From a checkpoint of a small image diffusion model.
Model: 32-pixel images, arch dit, activation gelu, layers 10.
Training: adamw at rate 0.0014, 10300 steps.
Data: trained on stained colorectal tissue patches (NCT-CRC-HE-100K), 14.6 epochs.
Rows from block 2 of a small image diffusion model, named by matrix and row number. Rows with one number belong to one neuron. Each number is 500 + 40 x the weight over its row's rms, rounded and kept within 0 to 999. All counts start at 0. Numbers have three digits each.
Before each neuron's rows are labels from the 100 images, of 14976 (inputs lightly noised), where the neuron reaches its highest value: "responds to" is what is common among them; "colour at peak" is the nearest of a few named colours to the mean colour under the peak. Only what is clearly more common there than usual is listed. The data: stained colorectal tissue patches (NCT-CRC-HE-100K). In brackets: how many of the 100.
# fc1: MLP up (model.blocks.2.mlp.fc1.weight, 1152x192), inputs 0-191
# fc2: MLP down (model.blocks.2.mlp.fc2.weight, 192x1152, transposed), outputs 0-191

responds to: tissue: tumour epithelium (54); tissue: lymphocytes (27)
colour at peak: brown (68)
fc1.19:488504496551496458475454489421545489471511443503436491525389496475548481451549523479533513521536542448461520511438490517529540452511424500546438502595481522559485506406391488459517496411530535490499539559480546533578508527536447507530514502487475523449514573586516470444435534470577532471523510501540561513533490448512525535538532532458536501517511498435527502472526519470527499534473523467442495445519490437495566498466545527493436463496487498482497539572502526456542496456447481464521588512521507546455443583529498550520523484415474493519483492455555493547448520541437507546
fc2.19:542532574522489508511465536500504473508422452485509489449439490510512556535447528555525550495383561467495559549530486429510442475518517514642510522465531482513532511488501449533561515492515477471510465489533474505462465505484545526509477460522554552504531487479538415522494511551590455490510515461459466507478553536396417478504574501451522434473436457463506511487457494513492525553529538508472515548550519473512488558611471593510451457534463480560506499458449488543498497567436488509529524542485510491537554482514533469497503520454422532436509573531490511482473506537516422479

responds to: tissue: smooth muscle (88)
colour at peak: brown (68)
fc1.303:522551414453555541479529492447574460503499477565466439466463558522510497511502507509535447437458530445439500443466530490562539490486522442555478532519497550558514563505548538424532549507522533576509517503574487540550500506556483480541529509547489448479445492558444492504475543560483460478528473469498534534487555511453514496561598452457530529423573448500511523485477523575506495533544432553566517480463493483472543501451528516458476446426418538503484531546447523530534503489482534497395493531565518543505480507409475538532405517518535513523515480483534466509531475550476533490
fc2.303:528523482531478475560525475573464540469474458494466482484477466564526484404518522513475410457510515479511519536540547488516434521482451498525475473449532504475463525503457535480471430479470515498484554452492523484494518436544562533478551500534591478452429466534583523514462508469482507485504554467432527494659595498509571487545518471518474476476518418401557582481505492537533485521476499515527470528513481541514521490536483511527495446511515517576523544511564452506468534524459516552513440519518571480494478550510500437473492437493444590503529600489516481529486503418455499495

responds to: tissue: smooth muscle (81)
colour at peak: white (58)
fc1.482:491523521535467472536471483485498530526577532448476543503530514496479512479540512482448482533461489603503472492491440519577470472453519471503459439498529537432591536511518514495524484527530477501510450487534507460543497468527494512558520509484549514491462511504495511506420422470513491450506513530481531570520501483522483518601486506417542415536466539459486511490497530454546553415496529498599414518480524511562502505474442546566436481364486581514450509480540475538546557445481517516482571498545495508488502375521448566529503491493527493515400475476507431499480462559492509511
fc2.482:503474468567403508490516462493454508489525553525518501549510474447571519415516493562503474554498464578494542502488471474492471511527516515487532479497451592569487501535442467531527520494515458462520470576458479493472524455609507462547482552474504506505499482493481526472446562476504543500523501503495441476497491543479601485570496478547492483498513456474490423504570428550529607470453492492481440492535455504470536475466546501489520463606554554542478499533534586425455568485516541471434483508442523432478493488491512506492508468481503492423465491510515479529509637435459522499

responds to: tissue: tumour epithelium (54)
colour at peak: brown (36)
fc1.352:548529529516504506459496466553497507514479461461487455475565513533436514438475485472528550485535450592474524489559552483486489454555523429561483488494562444515522454496475574489504527471524489527509546488485488432533516546528511514461539533466483487557533538625518525506538404502494493505484538503455559560517496510536526452455534602524461455540471481504523576509520467448499556505513539428507505514553603536436474498442449515510468510498424513473537482498524534601478523501578497492513545519494500476547514474523538465555520526518507519551381536443535521495494586512551577545
fc2.352:542476583502516481514518498503469493487543474582412527512464478493589549483528523489516487565520494431532507524492444510479490543511486453468536462521460482575506489525478475465523442556591489490449517474564444518424506516509513499510481517451507527484494522595478526528531456449495577492455520491522472518432541432528472542428509517510492439484549451491489444510512491464475486521517479504566511475530479454542484486336508562486527490534487502468487525501494503486498531388487589508572486519461524542439419492550463505465511424466551443463503467512557431517513433460484448443

responds to: tissue: tumour epithelium (55); tissue: lymphocytes (35)
colour at peak: grey (50); brown (45)
fc1.23:512507503519436536437496445487556481450422475435475478546510460569525484520449513559474508522499473496468531495552440472505484480488532506527529560426557521493478557516465535551569437508501498528474503489460554519572495506519494582411509476487437517491513476476448464500438512525475525438470520517450445554567514478521544464510548521507475469509514497391426441513450491406539489444519568513512553453536533562522459523466523455489526475566585530527527538442557561544453518505497502504519522456505530546435506485520578514517484518461532548529395475466551543502558453479552544469
fc2.23:518511617461531503469529507512517545520526486564442514434420532422523520439439586433503449534582549413493491512538499455516438485503495445487518515537438475556573522492482505532485506506399464478482473472444492502418529510486510457598524493475447559532516505481487512463503544485533531496477471481526508504466434475448495516469441513536511456477446527512484486551478580510469478520456524544519419590461495485544500456488494503428448482446469476486547535463501558471543514565524446519574500509521538564553451401500550470532482477507469485523468450491540503487448513483439501494

responds to: tissue: smooth muscle (60); tissue: debris (32)
colour at peak: pink (84)
fc1.164:482425451470563523494523509486472457506481513471588490446549493500603493530506463505445476544411503525498542456516516513526469500529461540475487478500541587487538537500449481431492560454544471489447516455469530515514500504551461529521549474489449561484451494559481459467511460574467434572506500481493524511459561491455469490536516413480475465534449452424497463472437552419557531480536510444499478536433517490459556467449492470494494400479469481486546467571511484540523544520492485503481521436485540547487448525465476499503501535490433550555467519525516526584505467448606404512
fc2.164:543475520584505516493529452508541454496514507502501464489514521459402455530495460423504445529491548453444572503525455459550529547507511512606487516466423477522535536464467484509505439524490500503530501395587466478480517471548485510503498514501518483488512485459431436544575542443512477526442523513486538470526489569612515396511518514521531522490510537518491477487454503537508548456519498509532537532543469505493451513496525530474445428514502514447534463494500422388486524477544507491512475516498448516573514440475485502519475426466472548500533502458443382489488573536496544594

responds to: tissue: adipose tissue (82)
colour at peak: pink (83)
fc1.660:558486455527509455466555549543489479528507485471522520444521461480482539476548441508499396522476461508539458510507526478475492519477514525486505430473454488554483522466519526498509537496542535463484586475490460474540400570461512540466422574487463528471543512494466462521461513468466472509454459471476465478566537574489435594475545462415461471480497480581430506489510448553447508447485517515448480495529482395511452482449503484524456456469487524445459519496503457510481574448546550466484507531584494517534449499552412479487471502440519547519508519520521634552528530501484536558
fc2.660:535509602533446493534461513500495498559554527514465528569526480503544524448506419512455502521466548503427514509540443473520492570531463534526473516496514582464477582530486491525479521498534530536487521515463484491506480437463513485504504491466468520498582505490477495551507475499528493507559526437526460560474527534468518489485552495535526593507537429472489425436440501444519483531526434522541551378552527477473526538401464539485477524456555506552529539565462499553564541516490488576548540407532547496510465405537490490497451527502534561544497512446532418526459520496480442464

responds to: tissue: lymphocytes (80)
colour at peak: brown (58)
fc1.505:461558467485454568459463458494536514515481504462422521511494547486524474526525484520494462466530466504497481569506533448556459499470527458505609496483561368547540505469520512507508498511493530542469503498419480430664516519493518469485580504515503453480447522428517483526444555432482493488485446503458507498467485506486537519441475539449493477484445481435561520507467509427472505541508508422512481467449553535447510491461487502478477457598472513450520556509478495475485539589466471501527474530477491553514489532530495503497600485487574548483483527511501573469469550432556545471
fc2.505:503515542545566494438510433528471556452481486523478486462482498500531468417536558440515509551513472466483473478532465483449497505529515530392537527458509529551442537475470513496543497469494566466488459527509527505329485416458480486552443482470494455513438510514500544481446505484518457488449494537532514592389465525409467467480458512446472465473500510582474451531530531465430492503506474497509475535498511429497499398472519482515541467554525507513501498454511488509529574420462503546503485554476514534448496396473531433455476536528520444496512486512486449473505465513524463526

responds to: tissue: tumour epithelium (54)
colour at peak: brown (88)
fc1.463:469547441431485437549519459517492432526482462503482562511467433524464469506566528545499484491456470510449596458468458523570599546480493535464468520492554479500488501542457595527498413521471517504436505521504487490483529489538506559534554516466525507452479383510539473422490516507543532455459494534494434542463466579533448551487462413449460499522542560437527539528579481518511526501466449527485542452544492486475497508499524469490500498506422460519530454492473517562509465456538545487530452505502544566513551496465497456428550505481523507494454487570493480556597534534501448465
fc2.463:516506419556392491483489564524513544418500512540456517553516503502551514464488504513514486458532549527501462520521494520375471489495515481484425513515616376483536512525381518462487569474481475551507520514508509503478517494500442524532486501496503485503494516498578569362452502516514519517581438495488535546497551462424539479506492515537490475524461496467523557534592542555475547472493507507463498539481485547497488488499486489484496516485587522578524539540536565579498470527458484496485536525567550526491493452579505530540545554461495520517488573481512512514472510538485521510

responds to: tissue: smooth muscle (81)
colour at peak: pink (92)
fc1.357:575452509469586500528505470492494546523535481481525446457503455478479562491619512509464534509508483544458431504475483508547484522489524492543437441435470466552498533519505515569480567470528492504471465412453473487466542488566483522507521542475522502449494575500487507527500535499511559506510486481508584527589559487511466448531480442403429491517448527560445467488457481467460605450467472520545452503473517438448516526542510497459490462382527461510459497554500469521492495488492547473479483475466427508523473360526465464519502511507492532500465465559504483453541485530466567551
fc2.357:500508473507511502488518500565489523458500519482535467500515521443524484496503516443489477486489459482431540445513539505548438450499519465469445478464510371495547506580529483476605431523459473533506404454473487526468511572558544532550499583483458481478494483504504511424511518475495442497560471461466464404498505529472499495421481516435484482525529491534483439467584437566517529556480491516481489513504456541470495523519479511474485494529496521543506545402462515483441478509506488479530481460647550529489469438564493546488476502426559535560579499474465440508454546471451475523

responds to: tissue: smooth muscle (48)
colour at peak: pink (81)
fc1.540:479488485582464499530499486493477554524490501525561542511538496526516614561524539491448528487443535540502493474487499509509405457537536486578454460486531464477526575499540542418514452476569462533464477504419505490520472533573434538536489505523540496507506475456500489476470444488473509490490475560499513556543528495519472445529478408545468482515533486468534485530499544506409577394509464498577494505485487521476546440550459516449443492489525549524480472525504529554532501486519541536521479515507575512497505466502535466557474526587498544451350511494511539520581484466579546475
fc2.540:533472439616453481511502472549503581477579522465477529532518513453563534405510493483478517508503507454460446576512488476566470526541493451463546504519428519488511464559563501542477484465430467530492440510527497497469465502563517533593495512473539435508563506503553554517451498454519447575506436527439506502497470564503600448520509483477519484527489528522576477420529409490501484570518510495450426494519460547519493566495535497420447504498503502495503503488497440525521474513547502493472466531505480463506465433529481576495489474403604497474443493512509457528437515514503477504

responds to: tissue: smooth muscle (71); tissue: debris (27)
colour at peak: brown (57)
fc1.271:540537497600473473513501514426485514496550534468446465453479518495477510506510405548564463556493485481427606510497370557593556452533529489494481487523545505499453487493507543474549486548516465508461538484520494491495483475524493458528495584531496486502586513486508551479504498504538565471447494528404434383531527497528466577485461431486489527439507487498538520520494541534482473487507466510482528546494513509478482460502496644531473493526462464561520553532502498509563518509535470545516529485523469503456474496498523466496450564575491507505520515515587418553526547478485541466
fc2.271:461473517497464519510503435572525540448478502518480481501527549510466456428551459583517479521534498522492492526563496530545443569487568561537427449397487473497520528461517488431509432554517448566519556474514535502463492465505548537457517491476553484514591489501451530534416480525550524517535526510483466431534577524534564520485475506529472489495497590422515546532493484558533523498495420510447437487525454452474465497500482452563528563560501517478524503442542413526536419506491468538426541516489483442515450485499561513468469508515452521469511537469557446471453535517560448503

responds to: tissue: adipose tissue (30)
colour at peak: pink (72)
fc1.453:497491558552490503507496517483491521521494556478483546455506477466538540444501545504474519520440465477469533539531535481500541480499507544514498472439505489501570519481558470456477418531544489583537447588463501414457508537503518515545469503459523478563470531575512459447565508439533483507450509458510453561521539552492511473483506489542537446543485539480486493581531481475545575482545474573478543477506444611557428511512513585492589456517566578483517540494453451560483483547437480550484515511500421552485531448523481451545496487483444485511519420463521540536538522525458569569
fc2.453:532465505515449473503494496472511486471458490465517455489502514615511515545505494461491542527544555548472453448519547550451535503518452469482597479524497513508593453520562525421530513529491464559551522518535459576533502612492483477482539544493458481471473502459539499452484456440494511462532504482516512510534426476521430450502497488526558462502546541557494545517515554483552508424514476562515544539513450501511525454438482480473465516484505525586422487548539525495483504399498511504589468467449472555473486516537446593471469446473529532466567514503573532553459453458542532421

responds to: tissue: lymphocytes (81)
colour at peak: grey (50); brown (47)
fc1.270:561457511505543507519465508537540449511581458480500542449489452522504439491493470494484516484480479543515523496417479493416573468524580533534527452536532501505468477490469467528461507516482537580437504383459561472467428514485440528537507456532546550467498513538556484542532514580480512456437466531553456457541498510458545395534575516479487579488508580521485499598494495455478432466421563477518470542536515480536552550480485515474415517520560538496458575523488515444536520506493536512543526504510545477477561497483521578465427519509523478526547516480553520539500543501531466506
fc2.270:498448490469499556514497560511448497530494534474554554483510462487532550605491485521439549510506451448571505515480482463482438534493508487531458477591473514493546512485436492568553498505549518525443526439499481518481488473485568540512523454532599496460570546509480486420496457506558521482489434601470509519503576494628534479551494504470506473481512620489470457545449435484483500535499449512484537530504497520440505572536520511475499511476494512490512507510441534462435472435602515520436511446521422502445457480483482486486523525506482498522487422496557481514549563447546472537